config.yaml
dataset: "photos of plants and fungi (iNaturalist)"
train_examples: 90422
translate: 0.06
activation: "relu6"
head_dropout: 0.2
grad_clip: 1.0
epochs: 35.7
Rows from block 5, named by matrix and row number. Each number is 500 + 40 x the weight over its row's rms, rounded and kept within 0 to 999. All counts start at 0. Numbers have three digits each. After the name is the row's rms in percent of the matrix's.
# convs0: expand pointwise conv (model.blocks.5.convs.0.weight, 320x80x1x1), inputs 0-79
convs0.96 099:438556512431502531512548529563461413442506491544508488517507493489491448494574505492529467524519525438506496577477482493504520455529412507497563536504486443509486589586509475509543518458510493519529469449462516596511538494519513414440504528
convs0.97 098:474482437438470515546516538508591516512424482452542530446430480531524484503560482458461491539549519491469462538496480505600493497485557451492532496478593428463528460516512501519491440512489577474560537493490551489518536537473482550503567448
convs0.98 099:549458495458455473555525510539515460440492501453550534495513501531523501531463509465476467531495462460467436488515537476573532392551486470499434441470499445593549482551500472522518527461549489508502530492508512507523390602471551493549515512
convs0.99 097:468547551494493495492490496480518521516483512538493524462486553482559511504567562449576462491542435489491468604478534532555531561460498535508501472477524501531461535540563513491509481578542514503533610435588542524481452525513527549545452462
convs0.100 097:532510540457426535521505516514555559508502443504533550558526557497493539553479453474551463455544440545551459525423449533544496460457458538475484515428492538485445508517504483473494469473485529511532500594505588507541590472521560546487487474
convs0.101 100:476539541502425457483502497530444495471443516508529504484538497466517541600522444518537404463420494497468540563474501552542465577463500492560541528499513512457539542466478497498556456509500519513478459488565550428510580470443540449516463498
convs0.102 102:517498513466451506496496539436573501526467524451519529491546407563485423500514434520496504570522520637523510483477573499494497511580488452475515500470462540497535452471533468522508553467590449485519440506504486489482511458438477461487534515
convs0.103 098:571526530512476442510498448463509481530493479564553507496539503493459486534524514500533428476573407431535539553528497442456504512441510514536477477458497515479425534491469578547540452576476543521553523529544522530506534541583576495529522515
convs0.104 097:472508517531573486510537478539451448472569559534448502548554556423544511495580535534525508411445497470511508515520483502486489439454512501487490485531527526470470601506429531485456504477492503483521601453485446440472487474436526526554522500
convs0.105 095:512433479509489414425458485480496567508477481504506460489407536493488513546482520469466499524491533446534499465501548444425436501466477511574506480492464481484535550452455552471514533578477560512518459425531537462549498464553554477445436528
convs0.106 103:498509565523558475528457468525557541495509435536561466499509550537476483530520505606456400493499527526530482483507529472471586515456488460504562441519518481433576514399513524490491502555421473492501498465455492563446536460503491506497522504
convs0.107 103:481499533577516472491494477508514526531517526574488470468525495517504572473522575512538465445486413525471459516565531492464570489477604542532468450502602511466468481459514553523471448471514477476474568523524464462503515538454469483592511552
convs0.108 098:504506553479533442496440496530491562509419469453544499481475453475552535507464529562480431509521448536523522519468503456458545446447509552539502464507501432490542534438492518557494443549479471561544542466569486503468496545581479597510493459
convs0.109 101:526551475520557461482426521524428504445504539556538518523490495614472466465416567489503538507536458460508564525444489549450527466494482537487455481512451497487470475549526548518454465572425511527541475496486438512500504543533471563455508454
convs0.110 101:548480553498465540497508495570502526490468504538490519544512525483529515483523528478573520455486470480463519500557445409504491441547407569460455492531503596508510556556519495489453428479494511495489528538441484561455545443548464490587551511
convs0.111 103:483538525514523582599461455500491523510522474501540569515504580535488562521558519493445483517505496445488446491504451496514539444482457528461454419535575493541479560511513513427527488489528511518487520554489513531571416471580507523564527504
convs0.112 097:441504452496494537505482501515469497503454545471530513491482449437488468499502490460442558520519554463473497443506515497560473528547592413505523528563521466515559415536495484439470529504550499498469508459550491467550431505353513482471503508
convs0.113 098:484535526467521511506484416539473484532521500488443512567525487482564455583515522457595490417503444452462532564477466512521470464446505515447496462445446510430500543562455499520483523486457594505505500458465479523512549450481584528500506502
convs0.114 099:586470565478562535532497502534489488530481503561507495462555501476520498523501494482573507445458486463520539564549480481503530504590585485448465516462454593511468519568530536560475504465503541537505499608467490476447532462491501568540522514
convs0.115 098:502476518459531511513541476501548461492553507509489535511544522524487489494452540501507502556523419539451520515453456530570536473470523489491523568514528519493400473471603550573483445432497466426495506528518493486524374527470456538527544538
convs0.116 097:540445438486505538481508493529421467485498497531483473534533508497442440552551538517521537449506527503492541532538485460438503426448461512445509496497504441396550586504420451473507523502473524534504419457426526535550521488480539453510470540
convs0.117 101:501517459433537501482475519528488549508435447467573524563432490493497495449428513490473469521513504542565449494482493479458460459477480546555498453458521496463487446478471470441585496560556552545452522516569548469532519538535489421433457520
convs0.118 098:494527496570579464549494527465551560530457467508550513504513487571493534495539473610462544518474463507506432486556499523476523565511516464522495426502505530455461465427444454515547495497499487430475506479504489539474563496485431429459469428
convs0.119 102:533515462494536491523456491561456538517480556489452468469520520491465495567545591481523531492544576505483529529494481418515480528411576543442591472464515489405484549505469515548486573476505570474522471529468530503466533493464527479510523553
convs0.120 102:486531514535600505514453454538497472507521475598514528424508507533506512518515545579491419424480411471496522628528486548576544496443509508493521513499504488507436501531490493543528447463437551483469522496515535546461506518505506521511522510
convs0.121 101:495539494476477488489571453564464523494486512497481496473511534531540529533475453510556391513380418523546518469523503412530511513475474531505491518463529567494567530462467478509521434478458510520474531498480503447462425512520517509579471581
convs0.122 104:518512485536542501456463498463459504518490452485530542529490493502530439445545575458539572462520451519547528505485571527456530545513490531571449545546508564579476501480520492429466478510508460526439499542514420516593475524501546486543514593
convs0.123 101:456475485470493499548485498579476545441503484492525493589494541500520523492512519438487458520570432497494478546508431492444509427503436474486508490592477497472441477455507514505489432495488546576487495533444511489542569441538463443506582560
convs0.124 100:460523477495502480560571554569503441522542540502527488488458541541390451537519589494505446539559466485473440546458424495536518472448487549521528442508506534526444448533550469536533482538468476502493499532467481540445538524536468441458477513
convs0.125 104:500548480504499443514482435527481522519559469486476499545525484474538542557501469450550458520490480517493497536475514559545526495364546504525532508601462558442444533460472558522450519472491498538461534489476487418457533508533495461516593542
convs0.126 100:592416458538478477513526512509525555498462455504578539505454454534457553540479517464474507452545422485491468462530476479487482483516494476569494441474482474517400464446457541508447489473470453489505492597512557478572437500489447489526487499
convs0.127 103:465473420522450530475488543498427549480479497455496449551452493532474466458471559524479556569522494512522535438514461455388471497422487486546561483529483448448490490466471474454498522556488514511476472530515494527563594517503490517408492499
convs0.128 099:499495521442497527523512489493476453456531446490433482475502562495482506494515472419496492493451501535467456496475533612521537430601495509472467477579496572558568472495600511509460508542507421489473436461536477498507444462476494515501546519
convs0.129 103:530461515470501568552472531541453511446495448474456525532510489598465493431492573492538553507477514535514486522489510456502569375532470544412478457482476497438586520496500414491494515501550525469450499474436499516481529463494512541505506509
convs0.130 098:503526438467485470460458525495432547545481480509512452514461454547560467518507507483460553522474473426510557483509530543534436530497454460471518542483477457476520518510495443499486469578462555499572402387508501501518530499479505573497523409
convs0.131 102:517506544480416526501513564479570529520393483517542521580546438505480506524553500510519464470492519469496571495494481502539461539464489371500536506510517504535543506526493536507512511515511525491554432483534568485485514435473526622510482478
convs0.132 101:523435443487479482505551550450503504476527500524537556457469470541484529504486532496398519552511509551529511411507487497527512534529575460547516529500566454548433450517545473496473525472526446495607472508528503478557450593482450486533478538
convs0.133 102:473422532533450447519519526442498511476445545491487585500586520512490524508493515502453493570523507589528423509470524468516525520481501497499559503560500526533495524459520464491546508450568393456396493538477537498470482503500409492490492523
convs0.134 099:484505510597499454472437477466433461454600468553475517460510446516427504457474406527516472448497479570533440554533558533501580444540571502481526505487495522554523491446472491474444453472524482507507501503518479470503479498523475455509460548
convs0.135 099:529547432447563499414513495532457486506550456524448473456513469535482500463531547440496499483435469453520473516545485462455444425478463498509425486509540471481540512513539513490563461536422530532380508524482499496596514505522505515521540539
convs0.136 103:476500526529453484479496486498440505445440486439508536494471483524484503498437542407509542640535488522552453516495537435518574483491473505528485427482491448481507512475486480473465529526605430481473473490512442545507441553512456470469537505
convs0.137 098:503521515460493487473495469517563585466484438485548435562468496516491505513507505545470460483520492477588489549510440471424473452461464548532477394440459474527486493410428489455543458591467547485492527535514521492468518455503537543486508508
convs0.138 099:489517517469500481546534490562487512475484535467479551565520401469534476522594458538522544442462449418496540501489472474493473465515510422463514460493455491554487555577464453456467520540501572481505517486467524516459552399477568474493510497
convs0.139 105:502516484528517549572493532457515486501417473385514517437457508513467452436458495393514561549468554504455489426482535459551517528554444466472499513455500472475503437513475454506532548447573525490530513503464471457496548465483496492464522466
convs0.140 101:553462512586490451437518479500485481549546537484579499503510549416487507523429556501434490481530552520450510475543537526534499478529505543520531515534477479568505510567505519473402548547497491477472506424498508445478442555469503449501420542
convs0.141 101:559489515472459479529487539506526527593489505528493591547534473448458532526523512549532514471579519538507468473486498524480522557382524470551513496519458404503502522545520495465507536505467554527492520539447550533472537520504569520400462545
convs0.142 099:474467505551470496556527518541494436492478538442486501520494445520434502440530559455511558467528519523460466497493503469558581476402523466403520504559586493530489528501543516541414550485489496472542520528471480525524532554468496521564556544
convs0.143 098:498552415457554504493504410549441459457538521475447434427471520474552442503554515556488484570447525444558512491493451425481465464513470479461496497495488456441501572475499470532516514557472534509491483442503462523478552445505535501472545455
convs0.144 103:494517510536448535465502429499466444487493500573466493465525555478505507518587443516600408369451483467547461519489502519502457449515476544537451544485512537522508497529463494496509400476468505554499520507481518481483475487575514467531465496
convs0.145 104:422466583515533515552525529538443433424549534513454467504531487441441531513530533548553468490493521517545560533467479515506514477478505460421552528561496507473474583574518444493518511495567494545500526424477463551438525463479499487479475522
convs0.146 101:516560476471493571466489526528514447470531453469445501548518436487495487499602405474582493484458497451552463504475509559458474491584497443495427507521468518472540519488490455521514511508501519531490473515494454478550566386468509484435497466
convs0.147 099:453486452496487488547486507488449551522467556509538406423477514562551526554519510422533448556427486453485550521554526556540496502527460488509521492514492608527539480494512515536503472446443486558478498499457510437476555535552524548558482498
convs0.148 100:456518492533554451503455517525403532471589456543511496486547478475499466469498485559545493525461500526437560540571474451439557550517540461484477517525485547525423605475489544562484523450485505518505530542530427453450532521514513526492523489
convs0.149 100:450561579432489513496508470580508458501528527524496552500543514481491446462533507457549534518550498521452513551485527501506531509499451486419491499454477373580465488515530504508426528430497519520528533471462511509446471574517485475466539580
convs0.150 100:514576494486496474584507505512529542544502489493562517531531481493537481494499461564439461494519485442512459523511541578574520457478505500534598528521538564525449491578573524451461407498498595531501492500499535442510500496494543544516472450
convs0.151 101:476414442415459543451593515564467480440500449448481451483429493474526493538514500431505502541483457505529467566430528489529525500492439472466478521492466535491453501535491464521489499512566446410464490538523563506526447515495501467486482564
convs0.152 097:470480500520513530494544408505492500459487500528505581519534502546532460557536516506616481465475497555487444560551481464502533507490508561481492487452513469450434519454438454458530537447530502483471513582472481501455396494512547504469459573
convs0.153 102:524472414471550511411544532532486540455491484480464503511504497555515541476488513473486441496502494509580498475462496507531467425526561484547476461456557512393522522519506489513520536477474541561560480552501561489570396536442550514491456489
convs0.154 100:563458559519520457584487456498502529496539504532506506489513491521510605533541467520505475448488419524515532557564527561464484499453530528503457487564455592500502581472505523554492493461480493465466581516464456477419526503513457518574516521
convs0.155 103:475519468426506503526480532486419499526459477482471495516477491526507555535527460513572518529506511422539512482545492511506438557526447543488534503529475469489485494562511472484523475532460583523494431437480537475427596470592588480451515441
convs0.156 105:513507570514533528500437494558456524520499401476536483590526506504520464484529508485480489413469499458473512500556525473466474491486435480511524574509506446489486514507513531433492456467389538535504464497462547547584488439433555517564499475
convs0.157 101:429510557497506493515457505574494496499515436483559526473386502489499511414463549457515549532520541529525474505495512454449615432460491507553534462501534472536495470458570535456467535506536471472531498441528450516482485528528493487507542583
convs0.158 098:535521541511501427469540472501512526597520477468536485538483515474555532533441482497482518496575470517490481591544511535466474540465567538620511482501441589468471460516453559505485529506480514511453495505537517446510500518471549417444519545
convs0.159 102:514463481449510509529465464496469554470487505458525475570521485488547543443481581540474532476502510534475533472609468425443503463483527467489540489636516471483489557447515498512453464448487477495489504439484487479497490516472463528556609469
convs0.160 101:535495556595501493493467508479422497472492535540556533487485621460458589539543521446495500485499493460465533468534524581538486483498523503534471546555513496482493466521494544559504470456472531574441505507520536552556489555503483436564480547
convs0.161 101:476525459482434521555557466588516541511514461421542524529487382461546468456461476494525504495497515490518535495439475512532486494487549459537595486463525521487512499549440455472467469460518549534535519507512506435509507425508573537422542482
convs0.162 098:426502519521531512468468491488505435449502471589537491473473583518475419464466469442505509482473459449523555467544571442535506455536475474557519552465519470563547553546548524428493492477478499488587549462498467489498452457449510511551473496
convs0.163 102:487587467452475493468501436551389469502508517521478494476456475475609510544509450560525532499464547496531573525521433517515436470493545519465463511451455482437496503588428522505492511503477538579547481467473504513511540494534526535473533523
convs0.164 098:474514486543502507557500532497516473443508488540510520503516529537404510480487542546486508489514478385611480490539453576521453422563492525525471488537516470472440431463438505505580484496496466530550506556483519478570533528464450508503447516
convs0.165 094:479503526516470526546435547526554495499450481416548567550553490552533538532501542414417479532518459452503490438478534569551521438501440460481497508512488531534537426502541442442517522554543479548488473475478567497522458483494487538553494478
convs0.166 097:581506543454509510565447585446492490526493434488519572540606491503434541493526503478454592434564463511475493482480513551496524496536532457421476472507480504538510508497514538506435482544459488495461418503479547533519497550486511527501545454
convs0.167 094:480552547516498529543469552485471459487558492595425539577573513478463506472573500497500455460499400492504459462495503551499511433461483531498542554541540507523440533540470482431504430572484536524438508497527526517528452462497550496464491518
convs0.168 100:511519459493473562578573546515535475503494532508522537512566444488460579564573515449514552402529465500507570535472424514520542512454478418482459498462554429539465536513457571523501467496527505478535509483527490509522517528484496548551512470
convs0.169 098:529526520417529491533488483498495442484496448535460564459562541482488401477593519489513472446479381484494498533525524518523549414471477505522459501506476603523494555515498513493535435517447497467441523475502573530468477518527512522531467502
convs0.170 101:476497492501489441568485507550412537453478458490552498525491502468514566484427498466473483531473479482475552483453489531484502460449508479459493537610503574487522424519480518552433420429468467564492508561476437425501511517531495493510544535
convs0.171 101:542496413524570499496489485501528491505545505461481470486504450456457567441471496500478492425495476443526533389534533494441507423556601438521510526534467521479474519525481475536475519476467565469475549479563450439526502504418482468505509497
convs0.172 100:545507489435574509593494487503483472432495507502376449464499517511479519482501534406520529549503501520462456526502460512472559464549449521438520558501409544470494509479565514493502474519520518519483484489515467553531545471516435508520579434
convs0.173 103:505436448489457481526499527463523518512420507385456424482434426473484524429431489500507479569535518545491482465490489460466543462525551512444500480515504488488525444476506469506442529514483499471474534438487508510513587457480494426488463410
convs0.174 098:482506462531607555525492489449449506451548484543580532520487513497543498482508539541473568469545439561470498490479563514453556543486557436543470513576515494518464543465493513506518477444531462517558487474525413495454429559454471506487532478
convs0.175 100:538496441433469503520439520451500447534510576528453560454542511489476466498551475482553504542488510509445525492495499480561503519518478486444435556497540417546484453546486518535565536505448452486418550501522578522511440536534559560485531545
convs0.176 093:515509513487501458469505455539523499517513479499461499563473513487527465528529470517580462532466542508510427535523449505489459504512499540530563503480388505454503457482403416478524549526472567494434475505408496506476562468546553466408457499
convs0.177 101:513457452523499474490512502512451517518590474566539498463504524545489460524488474548533465490478485443585530463476490547465456560488518517683511508504536482532473459448468500495524498492474472541487451529539509455527512526533559470466428541
convs0.178 098:539468501507468500500448516414441519534490526413510518541537478528479458499506518447459483508490498527461578457502562519504467459478509565444478529524508527521472494465491576520449505509488452488587477536499568437536439532536501546631514459
convs0.179 101:539467548494488458515560524513499569506505462510505541578505499441559487529469444507531514518524469506535530552499445481462471506448545474508572517518437520472491549474413475510444498462477511502484427549444581476459582487555593495506433524
convs0.180 100:523500479520496523523517485591546520466517487551511488522501499513466529520493569504455486468484455398550542470496493579477468459480518513502610507444547487514448518586497437480517453526426543525444509505445590494559562503466528522512459523
convs0.181 099:489513474489513490562492494484542416493528493547537597474571497515453546537477571505485501494533476581500510551428476504541538507423595474489439525593531506501473512511515518583528524504480470457485518504590523530493476544509455565484507519
convs0.182 101:414552434399507534475486506518431468476515540467442469469542480511528501502520532515520475553444503474508536473497504477458497376491453550456534513517484588417582478473485443459504471537518501503512474457506444507447489480483485529541529449
convs0.183 103:540568516452582491496497470521527506509469523556479504532522537511575518522529571451587480434483507505534480534476514535533501484407577493509504496473527535449510526604463454466549532487446558538491578474506514485507478501482592560499484513
convs0.184 100:526556501525483478454505497447544475522545480551545450496542459516466553568542458566502416441476479482498515572452553520479508511556556523515547448487470497504501481489480535528500454558469516542593476460513485475476489437548535595499477412
convs0.185 104:522572478444530517539479456529476457514504550524442507481461512434497464494497488414562553499464589499442467452579432492514468492527482571407443459534480489513495447543515513449463570473498524567491552510430480545483496481502492515527523500
convs0.186 101:525512462473543534518444506600460531450503506485531452491496611479532428570546481516541560475455540404472553529544476499499410481560491478513494464487455500482471471487456552448535559496477494534455505555466538464533510461505516528523457494
convs0.187 102:465506493591542472474515446492511466452548509536494512489518473497486561564486472533536454530476460526513444496481520553515516524504572462440482492471474497367452514524480504589525567488537458524431540450468441489497431512471508430474446503
convs0.188 101:531543465500442549508603430469603479503458499490504476539485546484507479535539458531508520494503592510450485535447480516495496569493525455494581534477460467516468470531483462486459568478550547526523538526430522505442504481448485432431468528
convs0.189 103:498459481515571548506542497485438436503552458478509532475442537485478496494519585503560596454551472556467494452532494488531555485430488499526500510548520462465472536533546558569470497464477480479525545451546467532492474613537465518509553541
convs0.190 100:513521485541521420542473488525488476472514571602445498454580524456499522534507548450535407451450497498490556471536458471511489495476494518412528526543519538469450545529478512491460470458483470544454526514429504452435480486516496525584454534
convs0.191 105:513491549515573457527523549575492498465494492513531531495518472485493519475526540458495543512499429536471475533496518437561597495502441526481472489520486557512494596534547516573505467480546522528538562552513507569501468621550528522571517508
convs0.192 099:493504538511513509513523480508467530487528464471548469516438500507483513441490481532532568468479429513407504531548523493460540511525513500522440495570552499572449514518512478502417430470549487491503549548510429543439466529537477430500541627
convs0.193 096:502538504441496579463484474466491530493435476472536515510470515546523523500559533472588586466480507511524508490468552455495470566455510509492505516431495421418570503518471467487581495547506526526479443487512516563512576445472548561433477477
convs0.194 101:542467463560505566461478472422502513518492497515514527469473508518476444486441459494388576532586527523454431485484518535509570502560465484465487526497484524494518463501520522480525590488508463455458496539465514602496480568461444506473536456
convs0.195 099:539457515537488495453493486470541525478470474495506509453477506531548457514428447600498395507468559567592471494511583411521495438485513494538530510496481491468543499429495447560521522564508518475512477441469539455513538470486471538467460495
convs0.196 104:532526465542515503499507547517423576610502558457463526541530453509536554488499596457522564503456542485480538494536529463503471542497585503482517534556587510528473529477526526456498531378510476525503505473501532509519447536519525486537510505
convs0.197 101:484453453556447549475528504501513540541521528452539561578478498517548469458463511445552450552547461537473564519412529468536522483478506509498522598466540543522446488503496435539507557455548513557525500498490497465573444567474498542517477534
convs0.198 099:486490453416482506524524549556577448517480613487473529553500487531479466507425536481475515562524541503491509491374478497531524438479495484445569512478500493491473491550552464476452566472487497448554461525447472541535448521467494542496513474
convs0.199 101:457561572506540524594499507535506485512527464512519542536549570548461507504512571413510481493488442495452497530490473517525572488397455504477450466591536571511446536486559570504498526515507471451518518496482537489499483494519476516581539503
convs0.200 099:582537510487523510555502540517538441532517461602410522421564476505440473513564555516509483479525432487492500519533478488522513472472462501467522529525542551513497514556543530479536374480458507461418531538513514537530488499539490535546478510
convs0.201 103:510565466481572562536444515496510439444508496508538527576509565479482429450472494488491564492525499436473472476514465580500509518558496453419450481546465530526485447549538532501494505527526414566510494477446445568504457529449473489476514462
convs0.202 100:517463469477447490484420522487435516451485449468526498584587485519501477562520514549531432505468448522537527482465580550472539520534468490549421491527436494536502619432491521512520508465501498563504469448512534487542460506544501457482484515
convs0.203 097:491480463515496550523489464542476543513491533475588477563402471490570513427491545578448571509549527426526544536488505447482523462419492439534495458563519477566535550503472496518507505527521514541559508516547483518521521498518547546513561460
convs0.204 099:523498485420477526556478567499544517457454475495489474543512490498506440495545486503488520488526499513544471473463493483502508500465450480493576539464443471449578540521545418487539502549485517489524444438485529568440564422523471539476518369
convs0.205 099:469487435501525502400391440547452450466480519516539449499477574510568448511519483506533446467426467460521518544514531523469453444548436498569432520511457548496503456479493510517533466545436501556493494434462512476501471477472492527502483477
convs0.206 101:527432464512495516467509464503450560575491503563522496502459513524547508512498514526544500431484513516591508478528519403467453468420518519561447500464493474465480497496485492536531559483389582437534442525464538515510530481489570512481473555
convs0.207 100:560553445507509513534465457578473515437447578414564493510407477512524459454542514517511532506510568532517493495523488449476500484517515531492512465525473500542525485553484379445466500514580557511526475507432482536522538429513500474509506531
convs0.208 100:578541523484512417535418529493473513489485473551511536494527540485446489499453534466555544494514482498457514553532502531457493538486533556472465462516462537468390481589539570526410569506467494532507486531468475508528515515452490440451543551
convs0.209 099:477560524493467454568415501497498525489492592492507528533580490445501479478528512494465539473464572436379550486501556520531521479528532450440513479543510527527511488539512520484425526495535503464484571493487467476434504498452448534553549451
convs0.210 102:540371488552427457465543520530517534508454492495497485559486427475415462483410497466426521484527506484486491500462531450461483484441490458531539434471495446560457448474464486495426539499477454474505463530484560486549527490510495467460508492
convs0.211 104:529463476499517429443496504504477555546484450479443474477494573515542496573500510448599442519467550473580518488472521510519433516490488570536535520454497534405479565503464537486512545502485541529505419486492545508508464510471598522507453518
convs0.212 101:512490540450441453520519506579483554508475471523531471560494552487528536603499478472563461461496466483514515563437518542505466474404476569593495475468442506500521514528424493452440474486484514506509501540502516443503481502536553439487431534
convs0.213 098:532479515482465464464544566554507563516504470492519460502451470498513442555559514556533467474542479453575547524493538428471437563452498530545581524459511440523445574570451496523544515535502551479519477531506532458496503484494597490473471529
convs0.214 104:499421505491427474482556539471503504511478490478629557477530451462495473515450485453497527526529503550442498501510526460546470554534547431475459519513491514563449408488538449582537507469485496506460473540582539516548476526503531517477483556
convs0.215 100:461549503453503534502503484551490410420570477496506563491547593436405498500496490496484526520518529478485473475447448592503500463499405527442471445555460503559551480488506521492494523475534438478477473479544513541475474526517503498434458473
convs0.216 104:431503504474508509562478535532497493508505546544527504555528485465472498532513527476546458530402559475542477485540460439483538496465504510474498465497519509499503489493490444409545512460495509449430457428427487497446577389569570528518514536
convs0.217 099:480503545525507469556535527564482440442531468461535563507547463546456525470525499449491497505507503560447468529396471530539582426466517500483508473616513495556540506527551527531476510460523463544486577534493515493518490568522509533544479552
convs0.218 100:483559499536525511447441460512487505421487507503443479501529491547491501495505573518507520475420491526489479481545537417455435405462484564546427471485539552509468489429515553509488430484491501456571578490527529492512493481516510515604491506
convs0.219 101:415615506494549558511533500495545485518521538485544509473540535492518521495546501513477541484529458498488501431557479538473492587511505479516518546515558458538534497496590584575526501482505536553511490458565491524534505567416473487524561462
convs0.220 099:533487510510500534568517467589500537553523468518524422562498477497529543527534494460457514470500467461492530528530462489427462528397504460531518469528440625533507519539491532491480492573405486549437477478468505515524563487488535523519542490
convs0.221 102:500530475476482545504514495445503458457583462455463546490461518549479460486542538422477586494572416522427499499427528517540533500466490463508501519561509494527469405537587513506492484527513461490560507482449453560542496520454459475491546533
convs0.222 099:500466502509500538499435428529538565484476521508482493514544524545576524521457493616462517488446524527565495486607473465517467477477469528468496453508487491486534463373461479467513546478496523414488473551520517524509493464438471497571489478
convs0.223 102:478542521503546512522544495460448462487550433564536567486496538469504542572536487517572472523512462525468453531498455567498474556484509521530549487551449470539373503449537515564534470473477437462432498517532480494460510542577526457499493513
convs0.224 100:492456461525478522427499533481577486498537523519438470546565523585455541450474447542550501475464463530557484544487510443514492482560499537533484390507495529524506543417518566486440477562463533436496467493555437490490490440497483494516497480
convs0.225 100:479543536443480476509515507573551514470454519473474570547546481451500541475588521466535468430452477515451424474499476505459427461460518491458490420487526544505470549519475501444492500502481564506459542524510515440482531431453597483560471501
convs0.226 102:465493576482462439515471518563494470408465433508515535485519512482494544514536498451519414500516429449553487547532496477508475510444402511533456500526483511494530583501472566534496387451507477529527536471524507458466509438529530471538499535
convs0.227 098:515508550551499425562536562529461537539486516493505508601537452410431503567473453472516494489515534474448564512488507499455502480472561480511535476518509560477500530511450551547408488469472491587569491519465499500491572505508516458520499557
convs0.228 102:546454550480491467504513462552527558442464459478538536489487477527523465487521496536539491513528515546436433572530497464504518493490489534454542419486434470482517452577497347488469507501538509439472508501425513573531476500475527500440483478
convs0.229 099:439435483566543469505479521508498574476471549476554448499502454543502617500526507511503532496474475456463503552439453537457518557506498410582422430517536567536490463467464490488487505507547462515559553506534480482523506483483485454495455466
convs0.230 100:391532451566483490504503477601483496425482483534522489491463611456447562502513508483515424516458487413537444530496500528537519456503469476485481455532464491503525578449457550559542476441477478505506559481553507473492502464480495503507485494
convs0.231 100:529494442523501492568469513503525493518455503482537459546524394556543567533557477542539491517491437473566525488463536449538561506539580427499573590495522483506499544502534461490459476459503555583564459517491487458481500518523513535530505465
convs0.232 101:458520483559463503520450534510567454449481526499494486445489514529457451467538472497494485476463478463487553496398500510518542445570519454481523491416495493500481412508495501440505485536577488447514482498533457400461554477465419520502535425
convs0.233 101:521495512488574506504487521540480483491449504514486448458450589583472507436437525476498517454458515492458439563497468466523463387454496481514444481485527474509458442493475533566487472495483513495541606591488489454494459496554510501497557468
convs0.234 098:454531500523456419474474428554446581447446520448521462489465473483551574498483512526507521522521523536482467566485490448447553572485543472509508437554449475491442505495491482496477508538574500482509486522524405447401544499531477499512509475
convs0.235 103:488500499423474523501495536456472499493525467510522541504494630512489455480497524433474480538488543538563500435503530516448484526448423465498480519499494536528554487453542502457545563519459485535391441442483596495532476543522502469457479547
convs0.236 102:514491545450532518503506525542548478508577479492443546529571533448466510504523523490487507515520484534362520521521451522493509514472459522431528536581495562562476521512553582518456488483474511454510536515490506434442520528457448534512587452
convs0.237 097:549490528471490434423492473482493564498462463540480503485471474518495450510429428507558468494562454504540456557545577481477524502462477557549500467421431552418552507489466488508463492550493473459466453477471507484450517527554545508414473481
convs0.238 098:489471455548535495573542471538472517441541499585507457513469544458545562499513531479477476497478510439561531475537461482465428468510564478558483464572470517482499517530443549502532512484381490564442523445517453487575518505475475444493499517
convs0.239 102:462570515456540556632482520530504433413537588514486536482519521473502499531526533488537534447474515470476552506473404543541505485487483448432526508494512442570542569501506531476459534529493540519508435466491445553500517500496516529492493517
convs0.240 101:492498496547559519463475472462467508479525488467484482513517488510526487495534542496568531450490448581559536533510482437446435503434496566506385473518537517443444522451465569540493532532497466486531584372523517515520473495526485489537522490
convs0.241 097:530474489520546551576508533475556431505547498547486548481563574555456516520561533489534469485482453517491466515472475505572501445484418492430473568505545510524452550481530576545523506468482473475477463564459520573524529526506484551572513464
convs0.242 103:476550474403529476586530548519445509412536520507498488505487472504515499526565495478547453506452461459503499516488455524439543479449447525523491435587491510504548508480502508535535411607500470522510491451511471559470516492586548492465507499
convs0.243 099:508550521489519488586616478512543508531608431537479506472536464504520523477531459508525522525543457485473455569446495566561555528530501460453507533446463541497517505511493564542525489451479459501473497606561456520511497514508528495495522553
convs0.244 107:494454500548517514478486488455519559486490447456565451541513549514466484463536511578506598478516486481471468462537489487369500535464478467566477483483472536521485518465388483460554604535466498489500543518548501481501552489469515463482463525
convs0.245 097:514503471482418473471448520540501502452395460423458510526479511515485442446521512448481526509540535505500475482487472501447537410436429542487525457539461478519555488519555456397449484546523490506519469518433534560531533485512460463443494503
convs0.246 099:477475525478404437537508494480483536544459494479516535529480505448517499544403454456514489565616517542476505516518495477477508507430489559502501477512408504481457444534500501504421552495464469508490447489476520518546470512520498481381559511
convs0.247 100:494500502532562529448521496430525489444493454500434442508527528560540432479585450567511502491496555513556474532532498466477476454551488481531522489442434514424571505452412473549537541545488505447514514428490491509486480420463492511467491476
convs0.248 098:461473509563491509526553565565524522489484533512517528521491435500439519531450548512415492500535550530499572462532463521465501519448551445484631518501540506518512493485500399478486514461492496524537428500477488564567555524432486520493474533
convs0.249 100:481469467454472514539501495489479512564472515422463514546466500514591523541480489492501470536505548532498568505459520496503485499472587505481557495536494513430576532498481436552522511525538616541591430421484485481503573474485513547524519481
convs0.250 100:509578561541528471527472536456429466524512427549441548556572529500537443450478516499511446488480405495564536501536478532455489551504411500552488531500493531522489598476525540473514510467518484534507490450463483512563460457520545453528485503
convs0.251 099:490552480477559504521447516577449393536576549490495483500521498470487470486552561495571566440476438459514555499469456511474508478490498500490458565541544465578520559502531531551488528455503529529486465513518472535518535480527527507570571566
convs0.252 099:510451565508533486517553450459475473563541411520502546486479550488499457474507516457534577536535503548530474552471500548561511538474532501459479533554403524526480546544491565536485551433510461468480470477461506545534494547541512438459476586
convs0.253 098:518477542511497525491484473471470564538490468472531432539458518533538439483463449518519499472523531478513512589551532471517445547520473494594521529468444469572511458552428512429493508484501552503553523563492559570511547490448570473488445561
convs0.254 099:453535467506490494463498432480488475491464494447580504557439486457548464456469530487518503499537510434496475566375507499522532423434457493531520478547457453437514493476457532535526555524525499553559529486530496471572517565530548541460531476
convs0.255 102:481498498528521434501405485466472478376511555540509497443496511480412472416498476486449541468460537490420442531555507510489534477517443458453474453516463446511474444547518492498445458533479463449522519441491491540531466526534480489454490468
convs0.256 106:433500509513475559546478516553466478448500503489511495523526536489471519506539447482461513584426453509467460466494476561529508447624427455504530539557440548533499483443523474487528502397572450522538488473540509463529490491469460489552476510